A small sound classifier, trained from scratch.
Training: adamw at rate 0.0027, 5800 steps, batches of 256, held-out accuracy 99%.
Rows from block 3, named by matrix and row number. Each number is 128 + 32 x the weight over its row's rms, rounded and kept within 0 to 255. All counts start at 0. Numbers have three digits each. After the name is the row's rms in percent of the matrix's.
# convs2: project pointwise conv (model.blocks.3.convs.2.weight, 192x768x1), inputs 344-429
convs2.21 100:134139140136081157088139126114206112119125095080078164155123056134144132144067138118136121072084148050103095099087068108124190142175136060096079108164095163100099145151112112127143170148135128144142083132109106062128126082184140123123188119149116116178088186
convs2.22 097:095115167162120117104162122095147154178128098161174121122088158094119161104204105083104106177081122163097145063150152124091087134212108113158167144163084079106179090093140118093122168133102122074150173114149099156096103113157125084201103106097145117084115089
convs2.23 105:088124109162102113106179133118132122125131122124181137117108114090120106099157109094104133171071129142083128072139139137113102140184113143122130170162086099139160092128125105108127206104097134121100177094142118153082008084186192111133146084165122125119111137
convs2.24 092:108173114117131111155076125106131096144130086141137155119178183111119160088151175145146155121132148151169112061144170116130153149135109148134162187097175111163127173153182134142122127161187161117160155138111158131139085168123175148123112104097150070115175117
convs2.25 095:099142085108117077171147123089071117132140108190172137131138189123109151132205142106112142168122105174133106110127192183109147124130101163154176205139176135151193145091153125112110163153135152114141161116150167193105067158143173148099072137062128104101179057
convs2.26 098:091157135151146176130082159067105180114116133208198110085128088141134088097155138141132147161141126146118103102092144116111080146125095155146163213127161137182157129131168096112118140141116180083141152097167161152133059118132192104155145083137099094112175109
convs2.27 103:127106123114133115135164106082064173135128150180175109091105169130138113134155136121104101132164099155099124194140117144120054093136092195138155140169127153158121112138140087104117147157110130139106140129155149150131135113089133122225089127076098185123173081
convs2.28 106:129070151138166149154142168143075175110169172132139115140159183172154110116168125139144115171151140153130194170182136150111003148092145214151151138086125160219127114163115122119100081109114123129118157134156130168149119161084124167168128119171145170067132122
convs2.29 103:119106166153159177142061156135170165141156093081125189164128166121148163109133101132130134128132160145137166041111126089116108151140154137188166127099093146112159131189116121124137110131111104134149135151120102130128137168170090152079152119167169067087116110
convs2.30 105:152111062150117111153077104135139084130100119128069149138147174149198194111139120130132073163104131115121079055120113173143156126163119129103116124203060100106156165115113112119110230118143081109156126177122092122146158076168107182148143114105128165129084121
convs2.31 097:086137105116128119164141131104085163108126135200179107110161183117105104111187150092116151181135096175112118129142179168100120128110117195155164223149172150209145134103167116117099164147135161132147194114154163155112057171124223142101103104103127133110190077
convs2.32 099:141111151150136205103114151169195145134137133067089159154123044133136130134059111137139123090139175092132164142105058106141135156116169106131075090104104152098113117171106133114168086111114105143112088126111106107134149101127077144090186143168158109151074180
convs2.33 097:122115158139150189123065174163202155150181105046101181150160045130108144150073123141131138079142169081158182117115092108151124152122160122126122082077132174097121143227113129125168068102124125119112063118109125119121135138146080174101143153145171099134095155
convs2.34 100:165099140124195115146060126165148107150156111141122126141106138135104148159095121183112087105194176149157156161177131141169114127119156100175156091066145087074146145123124152152146025136127111105102116177101127134150202140100026076142082168137146105077154133
convs2.35 102:138074142138223135150071146126152151118141164177145131122132163162164130139161094154112091194183108188157156130160098161124009150115145185174138164135081101083167095099080132141148099113106086109118168199140076181172173139082079119151120132141166128095131118
convs2.36 105:150123138154116153110099151155177079180119095045093140147124119128156163125130111118139097131084143118148138047127122106127155149208140100141089096133101122085160127134116150146134143102110129120151142147113106109124113111168117147126180125146174065113065153
convs2.37 099:138132138137148172096093158153211147141138131051107143136164027124181113126022117146141153105133134095141184116147071089134125159113164111083081104100120151108079127172129143128148094081121135150106080131121118101132142142123109177075196130180136113155089168
convs2.38 093:079135105113107119155130132083108127129150099166169157117118186123099169128200156101099113162116124170108097075103187154107135128173087157171173187176129137128179139121151093118126180167100147085157178134165136166107094114170157125156089109074137110089168074
convs2.39 097:125127119127156141107164140139077159082104199144132069099111106153207077085106114130149178148170109156172147188175113137110071128094141139062100183132151116178131095096150159149116139122099139138149121097173167108117079133070174143142162108188102118119165190
convs2.40 105:106142159111179161159107159161111141115132181130149102134143158148128089117154131157133172120192101161170185194176136155100105149011172171132101165028195128150139143147139181160138014113096161155105122095123146150127116187078106142031139142164125093079183126
convs2.41 103:130109103148120081092138105107089085162079121148134094100077117143160174130178122113131078162090148148115068086133179145138118107228083070078160124212042055083161112021119136104123218141136105084159172128122093145146153061146105125223108129100128146114090149
convs2.42 101:103127103118114190178097149126156106125158121102093152146189101147194159140109156147122146140098128093149107079112128136124193174126123140094086170127132172120124143169109133165148176159118128149159106103122129109152083141164161181066183133172119067122115179
convs2.43 101:126162099094113091124181116146111130098102131149140100142158096128153110140116115109132188162136074121099121229182123134127151127052132141100105141083164135199138133086161111118129113105132148143086097095121163141095072162104193145023147137157116174125146143
convs2.44 103:153150102119160123164102126131108149098091169167128089124208177123160085108158150162150184176150102111130132132164180140128111125041129204117126196070173133220088142115161125131108063144186160129143114142128167129137089224065228161069153108130093115118186142
convs2.45 101:094128081140073107132194126097141130137102125117150158086111160089144157098144142077117119177065104123082090067097109134101156141171086154135129154209080140154121115144115089103132255140125115155134175101148109132087072103179181168129151093084127139178104114
convs2.46 104:107114106146138171117073145094148127170114102163130148131103082177141147145122110165131089123107151135140070038071128116107149131212101074106161156226052122045163105103103128144149220138087097076153145134121092118186144063149076125170146129161114083147085121
convs2.47 107:125135178103041110066249081124103127136081124128142091139092158125110164100157117079162090107046109115069164145117138113123191080207150086147160098212093115150117110084141138101098190099138109133142142102133141094121134104151105144163125126087082198155094149
convs2.48 105:113174162141191206159007174135161185154163138113131149135147095142143095138070151172136153094196157124152168110121104097125080160078154160157138152072179156134106142197136139150153057146123143118118085134106129122161144166083088154123137143153146081138146130
convs2.49 104:118100091118207135136100137118150132108112163164142107109141139138200119134132095121136120195191114184161140180176089165105055159056132169107112198133111112096138119097101123163142144102128107159104152126152117166147132141056129134099148108162122122158125137
convs2.50 100:156153150140138117095135122115202150100151094097095129137109114126088125164083165146125115077143135135126135162104070064145127102138123117127130061128147137109055160150119102121131091145147119146121072171116107103135204132087123083209135127089098143190098144
convs2.51 100:157106146121152131119113121153084101162113162106117119144090085148173152161075117168135084082155154108159147189131139089169130100163142051098134054125114113071136123133117134135131086121095102098119082097103113065153204086121039120184119172131107145081113186
convs2.52 112:113098101118050126137207095109095096178081149106119114134131151109126194138166114101129073134047148077097094119082169139140237108214110094113130075182042145123170138121126125101119229149143095113156128116117102118106120085212110145178132142098128199122077131
convs2.53 100:101119199166098196121109140105141188169125114102155181118114140141085144111149120102149072100069153101131149058048129092098155172242131117191171091207078166129122122194113113117151174137135091086154146130121091122129151115166081106200142110106137144155074092
convs2.54 096:142135131141136095134116136116099137121134142185149108116117130138171137100145171148110151197119116149102129082190165144134096137153105142138136232124139086163157159116151082107087161164126161103161161122170136148142059120144217119167114102152132107065181179
convs2.55 099:135156141151060168059176114134144147109074126072092124111092074111136111091050142093142134073056120060108143119074102096115171111149137071102090098168119145153055122151128127108116177135148141153152077107101124046122119083144142122145193109156080180218078191
convs2.56 101:116141102127099062120149104105079112111127117169153129148097094108100125139149134124082094150113144095042095138104158146157128101165119097128134095142097102146172139083128086090115144134141129085094130129128120164107129066185138137199059136075118216132128103
convs2.57 100:090134112100051116122212123113110125124104109116137147097119158118138140100149127074111141136056082100105110081088129140071173111164112147108123160205113172157109107121145126102111230128107130148153170081150127099099051110180175178098149099093117154152115113
convs2.58 091:128154120108123143151142112084076144137100115206180128081103185131059127100170150110133110120128135137120080123077194133115132106156070152161189150177157146161123137115146104123115171167166141095171156122142152128120119136132179097207074116077107155121187091
convs2.59 101:168153095151152103139060113159128081133121112088086131155155177122166188126129167158133102150136140128098104043179144144161112119132126134119139112105133113140087214139131112121116103142177123127148126176116110134160147132137157167136137112154127120101116167
convs2.60 098:165131133124092144102188103142129146112089157068087129139158138104094120136084141075139112118088107073106148207076099110148194125109148138117116068143136183173043129177110125116141151122188119206114074142106119080102142159124152129124182125122112211190096158
convs2.61 098:133128107151150140137093148135131138187164112024158155141116148117107151130144108128112110097160136140079145142150148088144079171150109161115172044068130156146150131183125089085142074094112142134083099121132149195105147108130085144129137126107156136068107112
convs2.62 100:105108174149089180125168136121122174154138117087185159134105126138047103101153114091108120105094136116108154142079121089106128148208124118186158072165122189158135070165128119097112155109066130117129141087144147104112115106172085107160134132115132174091125081
convs2.63 099:081092153143144159185113198127108129132188116137158144136132119146144099134155083141101150122152139147185146104150091197106058167110154161150088197099121127098218082149103166155122095101082124128125141109172136154128079120161083138042104147164168083053165081
convs2.64 098:128080166127175130173108151113095141149175109154169126137154202152088131156225095142112111140177125179124154140151171157128056138110132190182188150095118152116182097148098130139122073120084108105115167137152112174146134158115076114125094150102145123019178043
convs2.65 102:158096105153134177149140122123071181128130135108153138132137177168172199135155117140141089162105118134058142103121155102127099096189109178164162109179052162173127140148123105122101185145122094082154128141145103120158139102122118159255172119172133201076130147
convs2.66 101:100146121106139158174064135088158131150162061187157184131146124162082144138152147158124127134145126137187091095069126179104146201118112149125137195173128156089160140133112114209173179141123126106153147163115133157180118146131133117082108142097130081148153072
convs2.67 095:142088151138137183132113152170165151128170116076091158170131027131131122143083117139136124085132144074157158152109069121135126143106156132139090096097094166112097116181113142133145088107131114162103074140119104092130153128133090163102170156173141135153109144
convs2.68 102:130151173143106158072169113128131194126078146151190089124060108117115083082108110098127104127109091144060147160100142105095098107160139092139131116192135157170100061124131107079108155096132131097119150102147117099117122084062131071208138093150099181174114140
convs2.69 099:109104100107086051138187110073078082130112128186138092103110173134122142116222116091109116160099085161144084138127137188103133098142104133096150164176121099127184133054130128120095182159109117145146173131156132166110101130136162125126073117071095153107158076
convs2.70 097:137115139134128187092121130162225168134134125066092168146124055135118104131043106128148130048117155082133163139088062088142142144121156092135109068111109171101068115186104130136150106100134115143106065132096110093132148121117098136099211136173138144184081183
convs2.71 101:142113104130091162120120145152152119189155131037078160157145095140148158145103109135154108126082154090110130094093106121135187172166149079108109088148084167092141142169098155134155183110113103152128106118116097116126135091181092189091195153177153123147060173
convs2.72 102:078118117112089139073173136084110104161103101169150124106108130129149155118152114081109127155073119148110086069088120154099154118197094110129146199225060106084178099092112122112110255151101119133160184091149104121122083078168146112137126110131099115146127140
convs2.73 100:150161086171207176166041129112162125131121155113112107099175107145200140123099148172163171130177136142120122099158141084141088149070116174081122174078139131122096168155127121150147106130156154110129101137138141159160119172057173153141188104173132073158127182
convs2.74 100:170117130133103108139172095168074089141080161132124120133133133134174153139135100120146116175118128124099139155177199131166203107117125082080093109104116090142166123096115172122125130131143101108128118088085110143110153111162112141114138144126137160087123156
convs2.75 100:117139091118128065143137113093058132111114128223168093092119173132141137131195129120129130159129093164123089130150187169126132093122084134098156176173125103143175127075138122125120184166130134109147165119138140185126112120130164132160069123074082150119169087
convs2.76 101:146096104160144094182110121139081114073141129173129145170144206133111171095186111153129110202112121145116090041150165180133095128142122194174139146115069103201206130112124110129090121123149105076144171166157117154126105138161185161134118099112178129065159072
convs2.77 099:103140050114105090134114110075145084181120092123115136131104123116152210162141149107107094122108149154103052064103133120119154125210062096100141145171103107073177157101122076104134218170124112128148152121127115160134124068181119145195083127087134120120102117
convs2.78 106:105116110137115140097117137103191142166105118124134143125089069129171180134126107095117106146097127176096085074097119121121142161236089093113139129229045122046192078114103084111160255136101100102134169113120091163108096041183082152168161116114127113152091130
convs2.79 102:152065103160162113149178122146104111130133174074108108116163199147196147097139142150128091159120127164108152085174127113120025125140152205103134125133096097149074150105106145134097139136142110175155144155149101115141133167089163156204160081155147114104119186
convs2.80 102:176148153138164136155062136154135159092145117160112152164161131138063138156142132183138115130167147110152134150099136141208165146078160143168141094061153131176123191162131124131135002117176128087125085222096124132139183181126132094091110154090161142107158088
convs2.81 106:118080113149217118160051179126155142156183134139145148115136144141128138144164125174086119161207147180163150086191110147126000164087132192155160153067132122084181129139117113147147049141113111107110157183141112201162148157086083118132105129114172074068150084
convs2.82 098:108110136120113130134144139118045119122122101183180116113109167131099137083171095109092144166116097132127118071142186173093106102152117141151137188164108121186188099109143134113062159120098128085164187107168140115111067114162172141111096104118122128047168078
convs2.83 096:100110128123082128091187117152120101124127164080074101113124067117193116145063128092150137106079155063146128145134110118138188110174153062086070106154105108107125128111113172108140188158112124171127088062113107091089127075185118113175149140166125091148086211
convs2.84 095:125141094127135096181115113086069121128107112202174110116136202140119159134192137140121137192133128167115096102136206168118115110152096155151177201154119099160190142096146106115106173162122134085160174138151139190134106125142166124156069122081139111094191079
convs2.85 096:122130089133147112107100132169152091108142153117105122109114067136186120147051125124164138132150126122182134136162074134140151150097158066078066156132128097044137135120103176161164138122121112163107110097111104142136135094131091121064155146191135068193097188
convs2.86 102:117116180121096146098169123109062154145139126161148123118083071160101108156112134128121093081132141109104117179088091126142137089188113083182142090175114133110134110137123106100109140161077098108137122091121109094160173050125077080239115150121073191131123132
convs2.87 104:159117180158110190147105122138150116158117111064085172158166143134099144104162121138138111138076153088103142062102165075127188102173138095159143065115101149127111146136115167118095124108116111091160100162105098085144156139185127134089178114145150117102096152
convs2.88 098:161196115095071126099160094130119099109111118128074128144111124122102128124072182136156150080088172091111093139100148106157252087120116031143118085099175142146075193097157171178131103165185152154147072112093155083122148114141169097135114148138108153162153136
convs2.89 105:142164064129067101118132101097128046135084093087086143153129098121108166151121125112127103116081140073126065091067098169141234111185093060093102104146120119092155172117122130135132183122127129138115109141092111096114118077206131142083124137102117135135100136
convs2.90 101:167129152125122134061160108115131137127083172147075078089106109176163135112110136143154116109109141146134141133155119108131142090147129079100136126178122120074069145077119165137129153152148117117154119123122089117172183091075133121230169106154093134166109204
convs2.91 096:096140050109121082174111129103093090136122127186165124111136182116153184132165158098131124217124138178118055079150172193122145135158092132108135227165130073138181169100146082107120208151136143096167186128146131161129078115168212150137102109120158087103178102
convs2.92 102:112084080116085073088151121128139061156107093119112125133088091142166151129131094109103082123074100154131100133123090171121148127196125052096091107213087096020168102080082147143143211113057082146130157130117080143135149072160097135095131146131121139156075138
convs2.93 104:118106136123110108105116102145128083171135116111091145130101074139158169165095112130115094124110130133100096121128102127141150116199137030132124102182056072025178099108077118118137192128091081139126116125127086134148185047169031124164100159126141152147061154
convs2.94 105:091159132124152111158060177156169095178185068101134131155141107128085124135109132137140149104172153194185166109173181123131152157087150093142144150040252090082138155132145170144134029137136154131107116112103147149115127166117078152040103145133150051082153131
convs2.95 096:095158106106120076142155106103075121131120135174162108104136194115118117096194154088124154187105068183106089120151187141097130107146100161141151193168173133164144138064161125108099179144118155130153192084152154173098089136127184115125093108092123117093176080
convs2.96 098:143084111136126128119142112138130156108131182146126139140092096162163142146122065129136079147132118107090113164128076137130082133137129111113080087177067119104175090113065062094127168116109092122127128142132078135132179055118068123174161131139154168151096123
convs2.97 102:114095207135087157105185147142120115136125104060143147145090143106081126099161103061121144121090135152122158085138147119118110132201139113165141070101121123127154091135133164125112099101080131117148143106141126127083117132187113094098132110131134114041123137
convs2.98 102:114149113121091108152125135104083115111139076170148156149126123139122145108169141117101135196097121133103101063130154190118146113177113127144126209182137128170172145107135119130114192149095150087154197127146134128141055106186228169096126128112140110081171089
convs2.99 091:160104123145132119129136121179158143095149158078095126164126078133169125141067093148152120126129151088136159168159063130153115134101162096116053074102089104111100132142088146125144086104137098162096087138119090115123162110128077156113161149145155160152063188
convs2.100 093:137168136114139112143124115148054101125121144169125082112157180126178093099142172145128164149153133135145153098199187141162121111141161168104128188082175078195128171086180168135109093143160172119144131117146174105138090206107202169148086101110139122062184185
convs2.101 102:145138092140070113105187107138115119136143135060091138144131134122164174117089175118126093124060152084053114102129127084144155101175122107105120074152121137171082168137122089083106175171174111141139108118125105116113119085154169145205129113133156175147090171
convs2.102 098:106143184118106170134111162090128198120149107170165150107073097157059125129127127151125099085121130141116110143049100120101098112172106133192173122175128189116116104176122100134126121158084107074129124128134126126172176049121080096195152149115092148144146063
convs2.103 103:108125147132036144099251119119125137149095147064108122128104175111132147089120147049146117087034122122090140116092127078086152113187120129141141093178120178152083091131140121098115213130135127160147122062150116084078107117143141132174156076124105173153086168
convs2.104 093:145109135159152146114106142160148132105144162074086127147112047140169108152055116151147115093142158091130162154168068094158107136096158106102063079088092115101101127149092137129133075104128122148106072145112097107147167104115080129135173140165137121149100198
convs2.105 108:115135133124049098081187102122094128130095110144141134147089092125125142136121117089137079125049107138051114110102116111130206101212125067139132098198067115119166102102130110094116215109129107107121121101122098134111116031179104133170135128118089195159083111
convs2.106 096:099157077107124073110158092123098092112080169179144085114148160111182122094176127093105170200091054170094100100184157131088115121111098181091113210170140090170145126065152131129099195126132149137139169102143155138114041146122221141080120086132118121133151124
convs2.107 097:098088120106103061150198143159093125119157104133163136149127188108068110128201083089098122162114102150102173168140155163106089138120148154160156105122139149151159054104128119121109100069105133137082168124158139158089127141146081124078083136099158149092133051
convs2.108 103:081127141144076136124155176136134152159157092109177171121101087105061095117141121069097136109094118116120106105064118120103119140191096114141147105169128154124151083163134112107132190099058162138107146096142151117076059084190123085117130115131129118113119081
convs2.109 101:149087102145158149117146111117116161108111165108117103100131173170194184111134111145147083189118146150099113109158107101130054119200105163092129118212018128135089124134094127129120223140143080125158137144170075121155148081116134171255193114161127128135078178
convs2.110 103:145144108149097146122104139132175113126134115086112175142157147123177182115105146128131129139062136118102119024119156108108160154166118137120140145164106136150112162166122109118134183148170124121162134144119103126116085133179184167142188098153150090153098189
convs2.111 101:138117088112150101180073129153129098136158089109111155173111140124119165177102115147139119105175172126158141145156151140183182127104134068168132103087157129109157177136123156140138065132122116113113115137099133124135176126159058102085082198129155109069152108
convs2.112 093:119154101106155105143073119102083093156157085192129110117127150176138156178165165169111098124153150172178091100152152163143118130120101126114144183141127080088203170089142106151134137162120140101140176139130133145186141110132108120137051155110127114109148120
convs2.113 094:180122139143155159103109129170146145108144178095091125149138063146168095144078131169154130081148149102133153168153080106155115131081181126114084083079130137140069151160108137133134040111144116147104049140096126094157194133080093140133157141176110140144119183
convs2.114 100:151140113137081155094170088111152137109075158063090130110127137112165155087071138090138125116051128080125114085090109087106170115144108131102106085161092149154069135142124121129127184132194125157161091127112104074120118113141167131174195085143107153181074162
convs2.115 092:140119128144146136094121149192175116130142163052082120167145074122193128123052122142140158110125125104143182153183072106129117144106180127119053079078137112119079124130128148151136086091106115167098086140115126104119132146116104137064187121206144099142081188
convs2.116 093:157110114130148119092131101171155088128125155073096099141105092122168126146083119145149117104155138129148156178174074091159126118092155087089063060097118082061092126113098153138149091106141102164092091122102092146129186113102064120126141152163137135170084187
convs2.117 096:137078113112143085153150144215146138131167171102113162116121146142126140169116087103118103165142146132162170162164102200136112141112181096133095114137099111074136112135090170141151121111099080180117162145129090138129169111133070131076136159166197145129094109
convs2.118 102:188143138142187155118081105127148161146079185148102104095146123141167141133110141179141095125155131123130139132128101089143112132082133151112142120118111121138064166119109109138131096151202111109131083175104097107176190151042169133205149108129103133191123176
convs2.119 099:099141163131140181157097130164126152146164130075131136136164165122082111146087164140149199094170140068148131171117135107136164118083174145177125138047190194173098140219153134094125076164145161167128099080143174102097138187133101129076121126150156112115168117
convs2.120 095:103104094125099141155157128089108151148116139137147132117152202117118187092190147096104125161094128136111125048106171155092128124152094203171178192158094165179154148146137125129104176160141120113169170144159143126117077170172179149123134105109152109084160102
convs2.121 107:131086136135095078092158118161127088155144105109117163126106125106142178151132110114106056128076156148125110091133111121119103108255117119132131046211027090056144094106101104112135207131115069113150154144132078143113174091159079113255095140106168141115076122
convs2.122 101:093122167132089217124158165117149172136137144081145147116134148095077131120133125056132145127084129100149129064061122133087156158149127157179156133140122172161088105198129118124131175124148132160132135121141139104081086162180155117111163110105147136150119100
convs2.123 094:144099139134132148105141132173138120144146168057074112146145102124153140161077118144148126072127163076133168152157101084156118125116178118118078068082106144100102128154098138119136066117126120164102071117113111094126178133133051159128143150184151137117081188
convs2.124 106:105116109125075126115162123120123125140120096141144168124082140111136192097144115094117102170068142133085095044109151145124161127253102095137164145209064145128169127117126102097117255151127096068164165103139108139110080062199150158174147095111145140102112118
convs2.125 097:137117111157153160130071133169129125133149153070072147152169090143186179147084132172135119112135165104127148096169131113154138141146163129109100108106088089095121160167092118119139106156146109107165098143109102122140174117143081187156157153160156102110095200
convs2.126 104:106121066101117076174139107144148070198138129121099135159161122127124165190114144107130121127131133111132104159144165145166246117106121085131129115094135119069185146093117154149158130147145126156107104106087129127121145114177081150066074198106156129111123124
convs2.127 100:173119176139114156127142143140128176091162096133160149106090157098086099082095101093103114100098135108101101140086103103116119126201083123152143080222106149150078101193125072124116208120094124131137164142136128109079127111119175064201136095133144165179122099
convs2.128 103:121145176094137136162146148138144145087163164118120111122162156125109111143083145124142168108189137133151210223167087165132136114009187179140103153039207154175074164158157139123117014151169145186109099116144144125120151209071139098089091161109129130134175138
convs2.129 098:125122163116118117112124141083140144128115096166154118125076102142055113132131143136100105041153102144138133165080066116100080088140109139153120119154151159084131071107135123146109062117065136099127109163130129106175176106084072072192095152061067123129141041
convs2.130 103:148137150143139123109140103123087157103101162190165093091095145128065083129120150140138108113144108139102138176128145110141093083099122128158175131128129098164087134104143102100085081132152134099127142151133127124143151109053152054184086104118104168155157090
convs2.131 104:154130154141077113072214084120124148148060174090121099113111152094143158083109132072135100098061103121068152161093117077110170094188135116123163082195103137145068124143131099059102203134156094140136134113138099103094156116106144124220160074105097202168059186
convs2.132 102:144084084147162136147153113144103142126128178068097106130161193139153173136144153155143106127137146084129148136125133104137052103116135214135125092110098148179074146153115116112112116132180131157152121159164130102133151171108123171214136122130160170107097140
convs2.133 104:123157064116078072123151099117139057134084080115093114144145135102172196139134138103117123156067128110120084059149130154146204117173119110088123139156107073101153166074145124131131177121167121131135135138102130139112101119198166174093118108092115112130114129
convs2.134 093:087137116113110128154120121075108105133118059174145131129131195129109169114181149108110115172120117161143099080113183172106146116187103130131159194174124124129164123085147131127114194161109126101179183133155129142112081130146170125151087110084119096083163071
convs2.135 100:104121137132107145111115156140205106166144081048085188155126069141102168161104110117119112098095157079137125107047074104130179167177143071144111085134088173061148116165097132137161163131090116143119106123109098084113136081181072132097175149136163107143067148
convs2.136 094:165103165153182163109102128150138140156138132078108136146113078138131115143078099171136122069160164118139157174133113073153104141120141081101121032082108128093100109158112146152139063105115106121108074136100098115153198106110036104153134150165105134121096170
convs2.137 091:095155133130106168171108147086132162153155078146158169110122176147078151119169180125129122130127160135136089061070172138102162151164088154160186188163141179163114152192167112141130187180144148098166166128135166129146069148162162118167137115122132096110161071
convs2.138 106:157148123110147118166137121130105120072139150146109117166198169135116115127157148150136154134181114125139170206176133153151139115022153196129102138043201129186103180108143152141116030124180142151122086140125160140136137212071147116053108147123128135111168121
convs2.139 095:085122082106119080166149132108070100114119117169156103106147202132157154103185139104103131204123078196114107109172167177089122114122103180138142233141137098166183139091153119127088175142117137141151190111159151178125062144130209143094100113113128106085183088
convs2.140 102:170136140165098091099144128154103111107096117129140143160129100138123109125179124146124099167064149123055158087142137118151076114202139096116131055133104088166136126094114114094081101096134124057123123184114094121148171108148160112210148117137151152131081168
convs2.141 097:115123161144105091115135148144085101119132101173142106109090129111146139099139124104108109177096118137140111049171186179110107117212145118144148163179111084138176107096145132112101193146125127073177215116164128138104096093153163153186123103104154090053153098
convs2.142 105:156136154132173117186122133157104169097145142153165139122152214124097112119158143148127156142187118161104179175155162121136061115035130200187159124076183158205086136161159109123112039102144142114095152168144150168136147184067140117104102118118154161113177077
convs2.143 099:091077132153080095109177156138151137147125105141125146114098162132146190123155090096140063151078173156153145079150144177104142138223156119124152114195065094075167096102087142134151231138159065099169205126124076153110123099162106133235131136109152117135079104
convs2.144 104:131098120118134110147162102106098138121148148164128121126086148155090093141163142147092081096167130115132127203121100153129065105114105160138133110127125161127132115128114105120113106143096110135125109137150108121170186107099096084224058144087101183129140089
convs2.145 100:118089193148089088081214160134114145121155061115174119138086141112050149111170119091112097103091119161127193136146118155124063117191159143158168089141164113175090119127113124094105081125118108122120142146158084142100134149126171042207107123111132129093120059
convs2.146 099:206143098111116088119161099134123092128083143089058093130146161122199159110143166137141103141088118151117147106196174096139141107141111120066126098132122089145085149054151149131121148152168126135154124143095113128140142155100186152209128113131113123127100203
convs2.147 107:165123121135218127149040156166143132128147139136140141133157193126148129113163146187119137173207124179148173108197170135148047157044144170148155160043168080137121162128133135152145023132137125107109143168150136192157150229065134116083107115151152069092169128
convs2.148 105:131096193143135161094156126075147187111112163146155114085087095137105070101133128126108110116148112131111140175076053088098060093174121118153131128186092141130093070141118091098095139138100125115149122126173100092151154104065123099240129104114079167178116155
convs2.149 095:087146077104089101165142125093087099160113106171155140122136189127095157130180164098106136168111098139098092096121184171104159119150093156154165217161147153165150145096155121122122197151113154121145188108155161148118056143154180133112090123113131122097170065
convs2.150 101:122103135113186120181079153138117125139195147183155144143147143174103108159191127169104125176190125178179148137166144175134059178085143165160162168083158111118164135117124152176143051137124121119109161171136123193161155206105112099105055153101142079105172059
convs2.151 099:169148122122141127168075107127170118152123106129115151156124143118067153153111109135143096085172181110112096140066146105189215121165126079206155055130118139093142160164135128123141094134144102058123119168085141101132223131119048089167100156110149178157138087
convs2.152 108:131138145144226183166005149158183134140180135115117160123151133124127137142068129150135152133213174138172154106145136096147104152105136134175166156076143108100096152221112137152156085173159136132139126145116137164138172161090103123130129121167180065155151150
convs2.153 102:167149130105125134146196077123101166108072168127126078119157164103104107111151153104150155119140114106099161216150161092148148089087126170120139093089184160212077162109160132101121088135183152147128088118138165134091118189082185134143140118095109189128163148
convs2.154 100:118124101108108145178146115137133104146120138057086155172181180128115158139137136099136124110118119086160134114100106158119201134107151160136104095087133181139120155151127152139145115115150113171137087138104130096116129191163132184046143140098130129111106121
convs2.155 099:129121072109065074099187101113101079116100142127072095140118099113217148154123153112122115136061120135099104128192097138140149097172106122077092135170114090115137148036113093105113235135134117168123111096135098136127098064158150148189133145122109159131064200
convs2.156 100:129136049141169087133106127114176129124123157071089111132168112112177151148123129133114134150126106130090113138164114101139071155156125162082117123144085129136134118120126054092139215122169135173130119169152128158123086143106160190170141107118115117149082167
convs2.157 102:159107121110095094097207064122125121125099121128142135137102199123082179107158112104142070124104128162073146182116155096120147091162126108168183079184087139139114121127126092098102163157161082122133158125136102120115152091117085119214108110077130227143096121
convs2.158 102:167140169141146175116156120119138207112076191132144121127096136143115079089109129141156137093145102152058151195108143040126123111108129139171168110136130171176088105121139108115106106143153138089121110131143153128130145114053133136183167085126105200152135141
convs2.159 095:111141082114136094161082119093071095146135117205150120104111164129158169131173144151099103202146138154117065083154177182130117122161093126098158179164109059114178144082129095119112183158143113077154184152127122177142098109126174125170052128107129087105165111
convs2.160 101:119108214127081157096233131128087145113086121129165100131121177138104099076144137105152139082094100168134190179127109102083072097113173167154151126130168147169099064130155146135095104104111143151151151077170157086139111150098081121126131113127113167096151102
convs2.161 096:153120128149145109126125137199176135141119152043091130170157158098164132111124104130147140132136117099149208136198130108130107182101181154092101072048131123144099097142125137130147051085131111153110100161123125137104139181131101209070167122150173107106083158
convs2.162 106:144163145110179123097069138119158154071163134207158125115103077137125083127070118162113176138200116154124141186138076125126101131068113093133101194116143117136125126128145114129118073146132149097108095135120141146139104110063157057118128115157097131204170130
convs2.163 096:128117119157130168098121168128136182102122167081116117101132056142169083101081138120134139105129142107159128128105057115092077134137128145105081136147097165166067084159121130119111153124122129147138099109143132089129110122105157153173213094173101140159097166
convs2.164 095:125158129107145168113149088130107114142090198081123076120167193117177153101126154111156157147129129106121130128157174088139163116130132138113127162112146118182062175133162141126104170153151148169147100096127153087122096203115172128111154093203094128116151210
convs2.165 098:175112180139142146081123128146165122147131139068089129138088077128135119146096122153115101091140152131114141158119087067165112116156145053139117027145099105070079125135104128125142107127119097142111080154116093096138221101110054093208122146157129156157057213
convs2.166 095:133106131098118100152141102122090117108139095204173150140114161117047162133146114121111114154152141118106085140084160169165177092145112101165162130162126138132158142167144104124106153146145102089135149153123131138110156099156129089145052140064133219113171074
convs2.167 101:184167136135119164095113116089167148126111095129105154114094122148055136145117133150148083081128123105124101138052109072138166120148086094155167050159137165122047152140120106143155146148151116116135102184104116105164204101089116082211150130097111186202106099
convs2.168 093:115078140157157149151072169135148117115180091132108191153140087166150145129139086176118101139147116127135108084070071158123082145135144141159095146148070111073160090167078116161130165105088092110119140162131075158157141079164084166074173150141151145132082104
convs2.169 099:132113164146136201096149152116129182142102160107131110101100163144151176110114101121164109114120152162172138090115141102110126132172136129107147121192087149111111107156137160142144206133157112068192157111154137134120163129089085159246206117162129136135108155
convs2.170 092:146137143117119107134126118076089178129109114202196123105109180123075111108190134128123117149131112169104104143121193155112102118138094152154189143137154143181141106113155103117105141149134154083155159127144154146134114133101164119147084105076103167104177059
convs2.171 093:094152106100106081165135121097105101137137083185159125111157197113089174126199140090104125180113105150119100090125170176112144122159080154158185199152140119137196135106148104127104189158121143106154189123143151177105075146160190136119090107081142116106161078